config = dict(
    arch='vit',
    model='image classifier',
    dataset='retinal OCT scans (Kermany 2017)',
    train_examples=49215,
    image_size=32,
    crop_scale_min=0.7,
    horizontal_flip=True,
    targets=['finding'],
    num_classes=4,
    norm='layernorm',
    norm_position='pre',
    activation='squared_relu',
    mlp_ratio=4,
    head_dim=64,
    fused_qkv=True,
    bias='all',
    qk_norm=True,
    parallel_block=False,
    inner_norm=False,
    moe='top_k',
    num_experts=64,
    moe_every=2,
    expert_mlp_ratio=0.5,
    experts_per_token=1,
    shared_expert=True,
    patch_size=[4, 4],
    conv_stem=False,
    layers=16,
    width=192,
    positions='rope',
    pooling='class_token',
    loss='cross_entropy',
    residual_init='zero_last',
    optimizer='adamw',
    lr=0.0018,
    beta1=0.9,
    beta2=0.95,
    eps=1e-06,
    ema_decay=0.999,
    steps=14500,
    batch_size=96,
    epochs=28.3,
    lr_schedule='poly',
    final_lr_fraction=0.1,
    warmup_steps=2900,
    weight_decay=0.2,
)
Rows from block 3, named by matrix and row number. Rows with one number belong to one attention dimension. Each number is 128 + 24 x the weight over its row's rms, rounded and kept within 0 to 255. All counts start at 0. Numbers have three digits each. After the name is the row's rms in percent of the matrix's.
# q: attention query, key and value (stacked) (model.blocks.3.attn.qkv.weight, 576x192, the q third), inputs 0-191
# k: attention query, key and value (stacked) (model.blocks.3.attn.qkv.weight, 576x192, the k third), inputs 0-191
q.151 088:133137136139123130128129143114140148140134151113181168123061143174158131121117133107134122106161102126149162141138094142103160107123171109134145180122114134121127076165137104092127154153121103062115111083158163116107112139078144106125126094120135083125106110101132148145134114104144096120108132125141127129161093120120126124168104143148082136141150104144132104158105133129128114159078133116144123130119149136145106124148173110153127179136108108102146115097102116149122142126127126144122165099160100141109110138098128173138093132130075173099113113143120095088167099170150177135
q.152 084:135125115110138101117108146135130160119131126126129105141153125119164053091131128144107163124103135114107159098149151104120138144116109133107167063116137184113104157118155171084167115109149112155134089140057103152155121100173097115121161154161144111126168140128162126107139144109120149132102184139128121161145116139145154121140149128096107160134096142140158082126120163134132134128153120165144119111093131134120136114138095146173129166104101123115123131141147155137123109101159120139099095090096148112116148091138082156138150137126148083110153110108135134147106169096140139162
q.153 077:119133099159108106129112096063110172121156140116150114111116150143140118117180126113155158158114137129148117111172132103121167126144106127115142123122115160112122137147126179092141138110142131075146112124129079140149139115137110139089084130114116079142170146102145149113127169110114066088123176151121169102169111144173155149146134140130118156156121166147124109151143164129118078138118121155156114121107108164096097123144139103145152155132123133123143131128126152138086143113174111157094110109119156164110119093107085120119149106116105098093166125104124140113124163101114126173
q.154 089:136146132123136124121093150138121111124116169122160127120106139138163130096112110158111176087140144152098171094125136157083152150132154125134148122120124179113110120160145131084127137150134092141080067095101114126113102129134140107149189122143128099134110146086136157124154093112152101169133162121129105169139096155097153124127109128114088151110093083145136093126094125125113124151099121130175142126086166118150140147159137152165140171118086094103140136142155141166132118113123162142122148077114093142091140117115151152155095149122113131114097105105144116119146104147168161133
q.155 110:113151115120131112118074116129117110104103154108138150112116152147126165103109102152127177103142149156113167095135129158129140171124161124147157115107106177134125110175145119082109145153100115151080088091120099125111110120109170121148191116130116122158111150104126164137148083128150099180151115116112127164143111142104138109129097112112102137103112121127134104126096125120109118140130136094176145109100164131110141170144146159146173159132112091127131113150154140140147110134094160131112142072095095142099165120122177137162118158129112139124108116084156128109129095148175145118
q.156 086:095172112170148117131111125076120148098120155116172123122140110155133142098165137145147134108169102131127118123166124129119153132125139123125136171155137167096109114121117183130122166127131156081138128097160125142139129120100111121096110103098130116145102159115137145122114146112164086127146110141106165088160123136143141143100103169114146129187118167117109131110135136134130078140079141120170117129137131153101097138157164132146137166149131154095134128155121107161072142123131133158120124116147088159090104128086137116125093156089087164093111121131163120065131123174126119149
q.157 114:156122149126116149127145171153156136161139117144132097135124107099168047099127140133092128131100114107115123149103138123081139115123120141104106088096154142106146142083129149161149104111150096144126122122080172147144108132192061109122146149168166095111134100146143093123136137111113166104115185132126084160103128139132151150158149163124108127132104091136155108128140131137132133143128116170117141129119128112175131093123085117151074131094121149108121153135118148149137115092154113143133117133169149097133124129155060164132131123138149103089138113138129129143149165106120127133
q.158 115:114138120155127119126121098086109138117128164116156158114092152170104194128135121121169133109164122145144128125158101150115155122135147109151132191125101129108131092165116127098101157149127144071114116103187104122111135133064171135112104103096106108147102142097107169141130132121155066133145110127123176087155110117127119141114111133139116135135161138143110127160119139122121078132091131101159118128124128150104115155146173135138156167170113121114147117101129118132111156145106139137120142119127090165098122121094171132124098153107068156115110138138123113083139091154144151136
q.159 126:150123143115120140127127176145157136145135129143130097139127115099175042102132128140091143121093119112111128130116145114086128116118118147111116077112156155107132147096136153152156107110138101160126107123069150143147106120179071111128159150165153097114135109143134094119132134116112169117109195134130071168120118152124169136173140161133101126137085089130163104119140122140130144141133120172120141126118127106160132095127092115153086137091114141120115152144117149148129112087160124146136117121157152097131127136151065177144139110132152101098146110129135123140136175109125132142
q.160 102:111141110125133115128084084113137132100137147139140109175153119135119162149111093154133129147151155158102166069134132127120133166128157089146140117142101138132122157116149119102123137170102144123113111147128084093092153095148176111150156153132091178138148160106144135112153082110151093174131107088146106155121126131136137114112091108123132106137133132089102172093083144141139128130137148137129118150148181106116110183123122150089169116133124086141116093143143126156136110178119132097152097093085091128150180134105169085105146134143133121150115113113153135147131107137135120129
q.161 148:133145133108126104108138105111095125140165148136116154152133160166102145118128094161098133181140187167111131121139146100156119170137130114132116117080137116137125165105154151122071121139111137149109094142097119107128179095175167151143096170112110138118155149110120101103126110129107101147145108106127123132158152133141131145087134138130127120119134146138136101105106134160143148117166125130116161127123131120108100142098086163123151113142165107146068100138172160121098072160123123101125086138075137122164149118092144097137166126137128099097129094123129179154089123126128082142
q.162 094:118139141112127144120093090141136103129127116131101128098102116094128160172099125125122151092107084096171119128106123125115113108103137127148147124127147098097175077145118075133117137140095124141126158117163128131096098157104148138140144108155131131138114093168089125149114112162135155103142084125141124153084103098110113125183118111184125112103142119098097169146130082111124140149139143096119117118160131127146162154104159088077133124144129147154170149142065105118184146133097154117154167143154119123137150162178144141155133136129135157163130163127136096134130146126159153113
q.163 107:091130153140125129125096123122174144098134139132119121095140103087143107128123116135134150095115056068127120125125143106123123078121119138153160113136173124086163123133124120165140155116126124133117168130133109130114093133119075132111148098157137125149136111167129105109109128115133165098115128134139130168073110118136149135177117134156158117131125129071090165142159105133130117143113147110130131141165120121154130135115169048113132117119102153152151149158051090139151161100136149154152155134195128123123136154161105114138130125115160137147121146112138083131112152123118166134
q.164 083:115130149147129133126095120093152177111115104134146107128119103114151092140134128127119139124154098107130142162149127067128080107093137105125182131150115112116149132120119103130155157126116118113151133150121164115104152118127109120125093109134134119104128113144137082142106127111125155144076103120162094128141078128170163094189102138173150100168134168074107162109138119153139128145113176139095101157131119112104101162096125080114141141122132120141125152133081106134084136143171119119141143128146114110159103150128079143160144101154143160152156139133161079146127167154124164146
q.165 091:098141138177140126127113127064149162101132142136152100124134100135150114132152140140142123120173090103135119140146119089101112098107130109121137148152146123095145154098115149167168171119121139091148147138159118133119152108098103130088105116113126109115122130143125098116091155090127132124083140127142128115151090131156172110161100156162156105192134183085117159103148110156149081144093181144127092154161109118129084147143141089113124135146119155130128136145074093133071155133154128136151131141166115137130104146105093109127108115097127143135137119151157099109123153151123152150
q.166 131:103128113146140109141118093087102149117123156109161154121109148165105190129136129112173123113167130160153135113166116142127156137145141102150128174139085125123114100151119127092113155147135141074137128118193099115114147126079165136108093110088101131144112155093126176141136135126147060144139112131127169085159120108141094123089113109113135140140167143142093149155120150119122092130096128112153099137125128148102108152150167150125156142158129115111137107100132110136105150159118131119107133117115091167109111115085177118107107146116077164127115137128111122092135087162144147140
q.167 103:106144124148162118138123134106137154103115154120190139138102118165149136111138132134148110083180102130136146129152105145107150112140165098149147182146114140116118094135134124113140180152134139069130128099173156120101124120069126104112119102103134117132094136109128144138132124098159093146123114122138136103157105123120129125119099141123125125182147131113107137132114134136128101159064140102146108148127148139128100142156173121143122169149118129100131111116095097160099147140126128125126158114156090143096114125097147141110079141110087195113092109156142094064151093187141153127
q.168 059:149109113121091122133097149125122159138109115125143116085156137100109119101184155102124181147117106103137098150133138118146129139108106162097127088120117127110144136111123171121133107093149116156119096139109106157179119128166084115120114169112165118104113127120163145148127158152113157133114182167109152106134118138132135148111158127085149145142092156174136098116167130111116092114126097146117105113132112125111132108127106159160146149123112162097139166132136176142102130078157116148106093121116150114116093124150051153139169141141125109096163165104171118108124176110133130140
q.169 102:147112137135113140140163173134154165153148106148138111143132095115151055113139154112121099138115093095121110167112125115101129086133102134111103121119137114112136142079120147175156125101171121106157147138111182139150118135167056114107100140155162108103133099140144092111133164108115161097100163141134104111109130121147134166142163155133131132161143107138137126134155141144142121140114115168115120146145109125170119085125108113152069106108115161107128154113095125146123146102174096140123118155178146099132100125139055148101127112130139123103142122157115110126153164113095123137
q.170 100:115123099155103123141121108110094164118155122113116115131165135109121098108160117130137159170101152136116110106159144104136144147145087145111141083098100167125127171122124164115125116102154117131156113141093080142153142118181102149099106157146123120141181169113168148098126156126116119105126172140119148116125138128174138164095160119096144156134114157141128109137146159128122096112163092156146140125109114148102119125133110147145140099114114132128140133147162160144117124122161105145091088125105159138125131088135093097118179127132128060100168130085121169142127168079098095161
q.171 074:107135146112156122125064178139150123104081137112173142126105122122162110087122132135112146109156119148112176120131140145124116165117177132137155103130120160124132092138163141094135161143105125144099098083126147130127097118115118102153192126137156119127097139115120122141137089121149143169115142123129088175143088160114143104173094133123091146139081121128144107099109116117123123154100143116136113126124154112133117155139157144162154178128108107111123135148125136184115116093139148132125146081123105108096123131137123173150105144127125188113115112117165065095119128179154151108
q.172 079:095156115123131101122059137112117119099104151089155145101126141130145138093144115149143164119139145176111164084165141147132137183129146135143151113120100184127115106156152152071107151141117131130094086105123087133124116103114131115137184117113130119144123171091119158130150094128152086176140148123116125146154087150114146131117107108093116148117092111142130105125102129121105107138120130113170140108107155134112115165173162149162182163133112099125127132145154131171128110103135153143111126083106103142087144107119156132140116158113102144111120116087151110087112101166144137129
q.173 079:114162087170105123125131091078087172114125128122128115098159143133119135115163128122160157126140138120120110129168136110142141144126094126106146120117099162114113127130112160114136129097163143104167125148144079154145142128125131155093075125112115121153144168106156174126121171144152084103134133159115183071154133131177105154078144121089170154157120173138104129135148150122129077109142106139151120139125108151086118137139128144148149138128116142113159136137156133139097145124152128143097096144099119164107116102107116097123140139119072086122151147105138142093129158098093129173
q.174 070:131122123129109131155132159137146170140136110135156106151135098101167040093130141120118107133099124129132148132138137105117148126149105129109131071103102139136126144088149163151158125104153102125161126130110158142147114114195054106106116158161160119122180142137179118100146149104111153097093172142124087150123124133163149147130165120105128154158119112129127153131136164134123123142111106166104126136149128135154122107132108119137099104101118130121100137122123116169129135103200082131113112126146138111132115109149054127099146109135146100093152100124126118131150175116127124150
q.175 111:100136100147133101129109096101098139097118150105153162111123152159094192122122119127173147126158138146133141106160120151141154148139142110149146168138093148130115110167124133076104161149121140096115112115160080123116138129080184140120125112097104133161120159095130185129129116124165067152140110131114180105154116117136114131092113112105121147122145153141105122137111145113115089120107132094166112121120145150095120162158172157137180150164110104123145114109150126140120145151109144127110128096103092164097131108105182105119110151107082144128115137112129134106128078149149141142
q.176 149:127096107140139128142162172156129093101091096107103141095147088105120137115142170096158079116111109104139095163120118165153134108148095164100089142159139142146104115138095146150137120101153132134156168105136147160159097174097098145100146096112152136135092120164098151155102158153152164115151126157100145102121165127104123110123152138113153138126110135140150144145163118098103116105108113095147114102127106153118170089163163135134102108106109160110152155130114085099122165095115135163113153145153132159095094124151153130129094136084148126167136155135110140112155107111109121107
q.177 167:115100129146161137119138126110104123147094117122095113105130127107090130129116181115173101105107080095177096164131148121138091096141095148106149135124138101111129107157069132129143118097165121140153157132142125155137135140091098160095105096133147117145116097172122136145083176153134152086154131159109153085137126129133091104120143124132167109100122135137098141165163104121105101108112114105121101127126094139130143112133126103145114111168131182105152174140103106103129159113124147158139168168153121153122097148161136114161101164098121134160118182142091125119113133112114153156
q.178 118:122148155093159092115116148124132138118121159112162174129082142177127135106110092144106155108166139148114174123142131147143129154146170117146142182102124135125107092143156130080090164159116117110094070095099134113124141096113173127169139111131133133128109122105137116124132087132156106162143095117117113134161114114102122126122118157116098143109155107137141100125082151143147155142103128095136141114115161123109117127117148147153158174135158104118101104110142140152098097141121127118121140092104095123112136120096152164152109144128083184111093108142154106104106104196174134146
q.179 092:164126114111101162121107146152110114161124147134145088131150138088170106119126127139099192090098136124096146098103130136049137139126130135120130063104119143118158136128134122108160087119141105160104095132099122132140101141172093118142175166157132096111113130107123130149175116129124144135116177123125073166108117160116144139128134124114095146108091082160169122154137126139116139133149107172142123146091135102156148131140101164163119161114103126096124147144153165129162105092142140132121104113114133089126162129158094186130151123165143104112142128128152105137144144103129124134
q.180 077:124124116145143137160113142136102111141100156116181111110120137135108151064123135140147124099144122149141145085154138177085155150170154132130119135115123132119103067127130173081124134136166107110070097109110117146156126120127094114128171130102149105173105147093161156134155126114144108134143164140090118100139122161104098135087121154089115134117089089184141123134128139102114107131110100127152113121086149115117126104165122164187138156137124138075113151147159145181115123102118141149120122102114111137095122135128125146112091152121116162106112139120147126073137098157146123122
q.181 105:133135128105112124144064122129110117111128166121122123091123163098141128105138100131105207111094160168112134093136128127106141169129140151142128058103125132101155144153145156086109110123103121161092081127103106138133111108152120118145164141146126085114140144111108117140141113124082133170128173138122085175146089151134168136170121114147088148133106116155158086135116134116116153137157134144134118104114129122118128154131127136158174163117109111145111150134139163139123105093148121141110119102101132118111148113145091189137163101142167118095146143095153113144084163117158144134
q.182 064:144123150129122143085162146133140151163114091135115149123115106120129112153114139108109127147145092060118111235089132102124081079090123122104143155111124103107160115093095100168156138108157101124151159131162162149126120172124121126111087116149149125110101082155100114148101137144177161103103084136149129099110117109122127146134152166136150112129149137130123150138160116141131084123110128148130117147142103133166144111106096117139092145160118150100169158103112122106124145115113142139134142134159113115139105130131127154164116159131070139144144146156133091115149145101125157137
q.183 082:120123107138113108135131115103094175125124095120129122119170134121108111122167141113144151163104119099127095158148127103157112119129079141100138115124108142120125151108108162121156119092176138115178136145121094150158142145151113146094078161125133135134151146132147149121115181156133128111126151156113178074118136111163106159083172113081166146146141177155132122140167157118117086100147091131138104136133097149086131109126115156160139130143121153109158136111152150132106142117173091139091085140113143130118112101141092115114155146119093098109158150112136132102108160074105101155
q.184 085:135130111147102124141108145118115118137148142133123099110158120104122099081166137131125155144094136154111101096144143128103150159153103158099094072097132161106127157093115183151119101094149105175112100130095103151163111110190070117112155153130149107146146146130136117117139157125111134105146194147105120134129142163140152159117148155121125149130075117159145098129147128122112104122149101181137149113104112130147129106139092150144119119096111151122121160168152144148112115087149138157102110128127142133118133106131073117126148126124154078092154122086131166132134171095104098141
q.185 085:097149114167132135123127131094112142117141141124154108118158112152113127083167136141142130141155109121108096138143137139100159124150108134109110163135135181085113129092103190152120158114165135108140128108137114144149127132128088129085124129102136118157112148106136151109125163114168091107145155140098168079120147151139130174082146183094149123166096135132123110120158118146123066125107108146181153130121122152133111103151135159159103142128130161100139148163141117170099142107127144153120105145156105147095111128106122093109102165095083119089111122123141153068139129130094092143
k.151 063:149122146107120115100145168135123132111145112104148135096133133136173128100178122111119156119150173167080153143127078166109143158140134126151100155191070157157123159135129104137098116117144154113172100121123131135149112152099151110143113120109108139085101142054128133143151121129102116178128136137128143095136154095100098144063152103119119163124137136153150110139112161122169124125128095166137143143140130145132119117124147185139107139097142109123167112088157135097099128147160121117081115127108116128097125077126149137090123138149089113109134126154141129103106117139106088130
k.152 079:129105099181138077115115148110134106105122154101128158131121130141083122094086127150154127135128116102129137092145166106138149113145116152089133134140175156128100166126098189126154134116117109143087102118103088151162135137142091142096171147119173145192134160144115137121094170087140121099109136163074137147146142162121168127131118166145111113118097143134143130105127113140097108084123172106143123091114123146135147111162111128152142122124103134119087127143117125108116133082107151194136115115136124152119126146120136113141116101095169098141123116110110163171148091113149150127
k.153 074:132111104167112108113145131131124089098129154100103180092119123111121129101122113135163110116117137099089103129134146129122149114163088178108138138134149153145101150145100137144106114085132120139126118093138109161165120175139121174091155101129128136144124156146107147120125156126160127099154108174058177137127149146116140140085146139117145114092120141136132121157139104133095113093116104096156159112139129182153165115165164103150141105095077143119128129131128116085115157114103182184097130136149113172113125131121178125155111133094135098142121143153099144156140098116113138148
k.154 067:127146100167131144124096167135131113113123124113160107160162127140172116084150138135124149121155152147087143113146118128125144193107135146111137108178065188174125153097127098150163126108137111113119121134153137146145112159122114086127152115084105122132112129083141127126135109095145101168096139129133091143168120194127156108115119144121149149154069147123110135059113117128138109151148183170148132123125155119126127131157123175145130165073114110116114138136146149145108117091123115146118109136136123127107133133093126157120118118138106114111158118084134145098123084138109100107
k.155 092:121128115174138133112105129114130069123103087120112143118154122137113140138133156125143122147141134129118115118156133110164126186095128147081145121143095144166130141084101106168118135115116150142099147134139126144138148144117129111122152129091109159134133130147130121141123118145157112125129119143121128130141154195118130082129106111149163090112081170080079150059133060106113118114153175119094159119115131107116161153133128159068119103104151124149135124151120109105107120116095157143162142140117132148159157189117137066143140148123135120169126120091144177131138131130108098108
k.156 062:144147115134146123119162149144137112115122167107112147136131138132161082049129135118117108099132128147098139137162131146141140115189110126123136121114090162156105136157110133171119107122171074121173107086128157132121090160124091137095126069152131106122120128090170127122125133114150139117145152127107130130155156133127133118081150137111119166138115158149134098160101154154142144139118087112141137116081152149167126077130138100176116094074104147089138143130140120117138147131129130140094172127170111140099100084121157133135086116119128117105122125133076130151144102132092144161
k.157 092:134121097140132103151129167124134171106122175104158122177106109136153114063116124120124140102120133145126137134138117130096148112167136136125125124106125131099111129126126175123143123120147104113129125104127148143151092122132087136108126109155179106146128142125126122131104148105113158119132122130096087134156108118155157142143159169113091192171128111161176130153114178145138115124110106142150101094128126167135119086151106143202113174124104142121081137121143131156125130094149088150082129113150117122097104066122118198134102116124144135081142123116114088129136108132154164143
k.158 075:128152151133134159101145120140113106111140099113121128104145127121162126156177134113131115132151151144091128143127076151123117167103121116134120155199070178183145122122133068161106124109161153106183136123165145119108124160097142119122107098101059141087116118084134139149156127146148102141133132117154173093141152127099091136078127096119170140124115152097110125118123122121156115148141118154127154154125140134126139127130182127095113123090148137116200124117142118114112139151123132107088135150139132136115130115126163113117130154129087137147126134147134154076129135123087095120
k.159 100:135115094148132099154119162116140152098116189108147124163105116134144130059117124128129149106118137145128136122135134125102161123164124145120127105090144132084113135141118194119140112126120101127101111104118133153160104126139091141099147114154183112150127149136107119136102136106122160130142120143084092143153108137151175134138143173125080172167131114166181124153119160142116136114116109124161103095126109173135124102148111141197135174138108138124060141133135138132125132093142112154089124113142122129094122076125110179136099114115159125079141130115115100151130116126156153145
k.160 171:116162145131123154109095095109136115127162154161143086132132164152139131148122087160116155131144159161109153093116141125098135158103166099164120125152138150115130146127160108111105137161087141141097115154127100094092157095127140095146142130108069135133138138096107121103157096088110077159125143095157104149139115160123160132140080150143116083142096102097108123092102098148155151148148169138123167143122158094134098169116132140111140144106159086170121107177127146166145092146125155106175115110113131118152153171100135112112144116154114137107121099116144136130104104143132125110
k.161 150:106124158123130111096104107109138152146177131151140136149117164176120118142099083166110160150115135109124159102123154099131117129124145087172153143135165131109140142126166126116112150172123159122098108135098101077086160106136149129144124153134098125135152124112135112085138101092087091144106123078168127150122102112138146158125107141150114086109139111106121105110098129170166132149155161110136157142139138092134090160097126141127130153148163098165115088123125188148143084147115136094173114130106144091159154148125132116119150134144100112094131092117118164138099092120143100132
k.162 093:132108135100123129115125080116101120165134097143090105093124144106100144177131151110125131167105144124180115119126133109142099153092123121121141095126124089137137115106132139112121112102104152167116143176122115140143178098136157125143103133121086162126135098160109112150123142167107139108150132150154151118122146124123095093157127085133149112078122162110095194122134096089124121094149144140073128103123105131083153131101110116078133090146181131178164134135123117122133113145125141124139118140080165120174122159142112095130164134133163127170143156105124140157107173103138140138
k.163 104:121113111142136104112129106098097110143103136112089108076116125084105155138132144114150131140107157128149102130148138112120107145144095163094130100118147135126112122115101185120125088071116112166105136152117109171184153117139118155101123125131123153151129139164104122146093173159147139092160108181073137110143147164125128102138141129124149108103100159135131190147147098088091117075130113137099138082113096174094155110144123104131140104137148143145139161161140093098113132110126141176123119139106127165132122137128134115143140123116174106169152163119130123159130160100122151152
k.164 075:116102155098155072118148096092112151130132142100094150126090116136097124117107146134134128136115135142154133118149125125150103100184119129130128122119167099102141139136111176125120141129127123163112119112059128123142165075143138161145113124175142159129135120167144114130112160126098145123153121128130140118142134082138111108113125105166122123100164155119169132158109173146130149106124124105109120108108103161117130109097108117112117102194169152138098136135156115083113123166134118115099144130084105125127156089158140084132138140100197119147104138157131171188117148118148112173
k.165 062:133142149112119115115151125109105188139149113091142122109133132127171087121156113111097133117130138136116154142137094133094097116138124107148125142178112143119143132116152127128131143127163138109166130123088162134140123121136108134130082127138129114073121117099160112132134162128097142147120148140147154096131117092143102145120154132134120166136144148140174092161113209119159122153128112156114124108125117170105101117098149091151121175133158146114155120081145141122102125140177101104062110120123108109101130045157107189100159127133106133117158148139135105113129171115108097151
k.166 093:101164144131139156114131133137141128113122087118118126118165093116155107142161139130135109117150117127098124139144086149147119153115116112131149150199083162175136123121129069157135150134168138114192154113156153108099114150100129124122118105110083160116121116111158152126143136141181123136124111109166173108112162106112099120100129114107194129136117170062083123100113140120152099160128138126133141162125145120127140139120164111075109109087130147116191125124138100118120143157129132097114142138142113140111132116136171087113126156130098136163117132128142149088151124122085097108
k.167 093:112152144131139153142138141140163165102131104115155105157146091133175089100145129114128105123149116140102146134143079152131136133137133100145146142170057168150135132134146088140141152147177100079194128097135174109097098144094106094133109098127118112113126118081199139117142125108149127147105142110169137126139131095132119128115140127115138168171138159097112109121102186135156105168113115147148115153097155125146112114129150115144099143094120131108168128115154127150131137142150090099095139115145104123099111073130134114110116148140096148114134110123134126079164112133100115126
k.168 063:125101093153171084126161155114119103124097168094122164141095097130118122091097159106144096113117128160128128131146144128117157141176103151098128111092143139118115143115094178155113127106141107155119133099118135165171134118154089132091144107134180153169126130147115149145101181122136145100166125164082134133147155145121121107118136141129112123115104131140136168153130117120107128101119096099125129082109109156136139097156107143110103085116126157123088142157146079099108145120101150154105141132128103161103130128143140100140091127079172117136111121126085178188142114121134147154
k.169 106:130111104126142108145150156135137187130135162108162111172106113138160089074121129114130125113114122131139149129127117144109149084172124111149127136119127140103117130157137159115161135142161088109162114097106158137132095122132094131111117113161158108146135125105160133114125152094108142129120144126126119132141109083152142153125155148110094177171153115160165118174119208148146119147106099141169095114121133157130112087142109111192106164140110135107109119105149140150137138126151086132087133111139116118084096056135119183110103123111132135088133125131093108121141103123145159149
k.170 085:112091090179146089115136120123127106120109137104108170129110120124090117103075146130167100125107115069129119115154178108138137108144091154087161133126171147133091152133099149145144124103134113150116133116121102155146131150139112162087165132133156144190150142172124142121105155110153122082151117160072160143121148166136136130117137141117148111099097149116108149124134090139088099097134141092135129092136120163140170107155128108125130099131111144126112127151120124113143142106097164187131125136118120146130122153138156104158115125082143090145121125111088162169135092097148158135
k.171 052:127133136135154109155135176120150119079100174132117153126140121143129111042119140118114123094132143194083137125161135136156149136156123172092124104107094156143130175123072142150097119123142098141109087103112140120149130122120113098109141097143136104108132144112161112147116127115123148152118165133100116141163165183140159095105128124160116126136111165116131117123106121140122164111144136104117158107079135122150144126155142176147109103120105122112104155143117109083090128127127144145119143107149079131118127101108131087152098128145165131135092104128125184180134135144129143177
k.172 080:118120119157133119117129140119138075106100153125095177117156113126101134087113138135144112104136133135087114120163152128163146140137108172092139111097118154146115165120085146166102115110127102137105113091136105136144135144129124144105164095140128142128117150143125133128112137120178136119151109146095129132143164174123135097095119116134157096103110156105099151112129077125105134096136129082113150107111134133141167130145139135106123069102103121114103138168125081077105139141102169165143154130153098169127148150117167068158099147099154094168091125144118175173143119117111145160
k.173 068:106104112164155117108150145115127083106109164099095174113124093114112134091096149126159091133120126126094116134152136135146125146160101163104126120098135143137116145132091128171095115101131107154119114113149121152147122150137111144107163096138140169153133142150119134122120145117174141117166119163082159133142176164129121117095150125114136096110100171103090123125120083119107122114128120093118155109116126151151152104156143123100131068089114136130114134157132091089116140126099162175124132151144101167117122147132162080157093133089145094156091128144081178170140107117107136152
k.174 077:092096090153155096135133147134156122117104175114132136158119100124109121073081135118141097105116124107114129109157157142151141105186091144101151108104149142115111152135093163136157139120141061141129117091123106141140102130139088144096153104162176139183136150149149139109107148101169159090141131147089147146135149124123162121115143147109135142142127145126111133142127146139110118116101125093168125099105129160165141092169116097153118113121090143109094133137150096122146150119118144167119138124159098133091109104131157103140077141088152131125110122132075133163153095121134171158
k.175 081:121125129163141145102128122128122091131122076107110145108162128123129116139139148128153092148140124101117125127153120134163126162099115138105156147198091166197111137121117081156126140106159120128157145123156137131123131160102123121119140109085096160135129120114164156130151132142166103109119136143136182112133162144105111105092122107118191115110091181098083129084129092098125095131141153115128157132120140126117157133141145114080116085089123130120190116135140107105130135142103147132137134148131132160128136156134164066129134154117100117174125128128121180101152105111093099113
k.176 114:161105121111109143164153135137110124127105094118103142076114141106082152133157154083146107162116109127175079176119128142184115102123114157110093144106137070132122087151111151120124094109114146134136157136135137152162123133119128156125090120101158095112110109170106121160095145185109161109137133154109142084125133129126110119149145104136122141112156147168156113147166118093101136088115096103087110109132094153088140104124144104132163098151135143118142163091120128106110149097123101140113145146146164147126080125139085131146130109128141149153152166130140109122125191140123133117
k.177 140:130127085145127131162148113146104125117099087099108145094149097085117149129137154120149107114101088066159092135134123132147116091142084149107141131142154132144121091138111145139158121101164133117156177125128126156153094155109119182094118128121143117148126130167146145137094157152144152088136099155105170104105145116130103132101164103100177147108140160141143150149184124096102096116125109100149105119132097160089159109150146107123135113145102171101175140109125106103132170103108132149097133157134137153096118105163138142142122143096136110164148159106145136104159156095123114117
k.178 113:156122110118102143124122142156126081152105079130091133120130135130078159135096165127124106140110115131166122135099092161147136183099144144081116121164133134171123110117108122147116112127104099182087134119115153132139113144128145089151161117105129144140088092155124147164124119144130156137122133132132124135133155148087123081171108125148110130102083122131143109077114088085109132117133159117126147098116137124146164119144100176096102110123123123131161147155139128107130127108068165129141159122118142135132132165158137084143115153129164126173118143091159182126167113128158101078
k.179 088:126113120122127084125128168138161134106128173097115169166082106158150097062124142094127139111117149158117153129136137107136172137143122152126110100048133131098126146139110162140103125103096117134113093074122136160138116097144123117126137111163186119122151122142097120135120122121125141126159132148102090169149122136157157118171140148151061167159145127136153128162094124149118162122111117109124157078113117150165133101135118140132125135129123119125076126132099120130120121111135114161105148099150115136101115107127106133152095127113168129090097098113100145173126157151152171160
k.180 089:138147085146127134156147155143121125114106169099128107164138110128171097047138147118130118066104119144127116123162118148097157136172118154100122093107090185138125127129111157145157117100135067122128136090145145151136087147125090120109144095139140095137124125117168149134129144097154145108143155141105130143154146134142146123115146134116113180159101138136135100157125150133120131132122118139169118113093135163156137090167116123170089150098082143080122139151147092121135148110133126152091150133166112151086126080133143147132085140105150117102103125105106162126165124119125152150
k.181 093:126119124158117103121104133112126088106106166118090168102117110111109160117124134124138145120127125127121089128136151122123145145141104180092103105082156132096135151124081164158094110090098116155082119095145104164157134135151111145102152124137149136131119140171049124143097149135152147101167120177076105140128143167121173122155125158160123104125125132126145157132141075129089138096117123108118145085147098154149158127154143138114134098135117140134093162165109098088112135097111153173138140128149111167122137164128139117173109128095175111150110136132134132167133152119121141143
k.182 063:138099119112148084143180130131132181136130083080135112172098089161135088098137143103131100151122150145157147164133084124145117145157116101135127156157123115138131129124129142118139148114160155141168122114065191137141135099132120113135077126145149127114134108123185108133100145139084139141128134141138115111140124088151095125126155143153106172132151147137159122136101187123154121121126123140125112095119100156126110097114095114138090145152186160115131124078143147123129116142137070113075142142092124112109124079157088119112142132119140151106147134107104149104140147136140096145
k.183 073:123081094179148085142144143131115105136109156108108173137119125134086105101077156125150077115108112093131120112138154109121147122168100162097142140136141147131101136127098156151126126094151104149130121134128119160164155134141102137075154117138165169167136135149122146127113178100141133083149126176067171121136165152124133128097139136105149104089109140131117143133138108132100093078109118100115134091118111163137150099151115106124111086111112144107109120140130106117127142118094144180118129151123116163131109146121164093139111129088155100143121132132091171161151094109121161141
k.184 080:115147101170118116132116151125144105096105203106133163137115112107146135067114127112140134090113122123102106132154147120119159134161112160104124097066139153110108132138109164154116102102125074131116124096145118163160104170149084153082144088149169118147140156148111129128101132113165138102157097162073106144142138159138159139121141175119116146146099134146135133151135119142097138103118114096143145099111125161143149112152134129174144121086095133117080126163138109115127137105122142178105128130179112152097115111105159159156089124113134115113121120128096122155146106127118162141
k.185 077:144148093150118125126162157143114128125112180106135129153127154130165093056129133138139122074128139130110129139156126129097148098171114133110145105105098148147097146147126141139143103092165087114173121109139154143153099167125093144092118090137140088118114145101163139135137159108145124103149136141085126122156128136143138150077159139106118169136099131171152104166121152144135111121110095140160122106116134157135124097160117110204124138097109129090117111123163123124117142131135114157072132141145113145110090077119145194129097135139111113098115128148081114116155104116124143151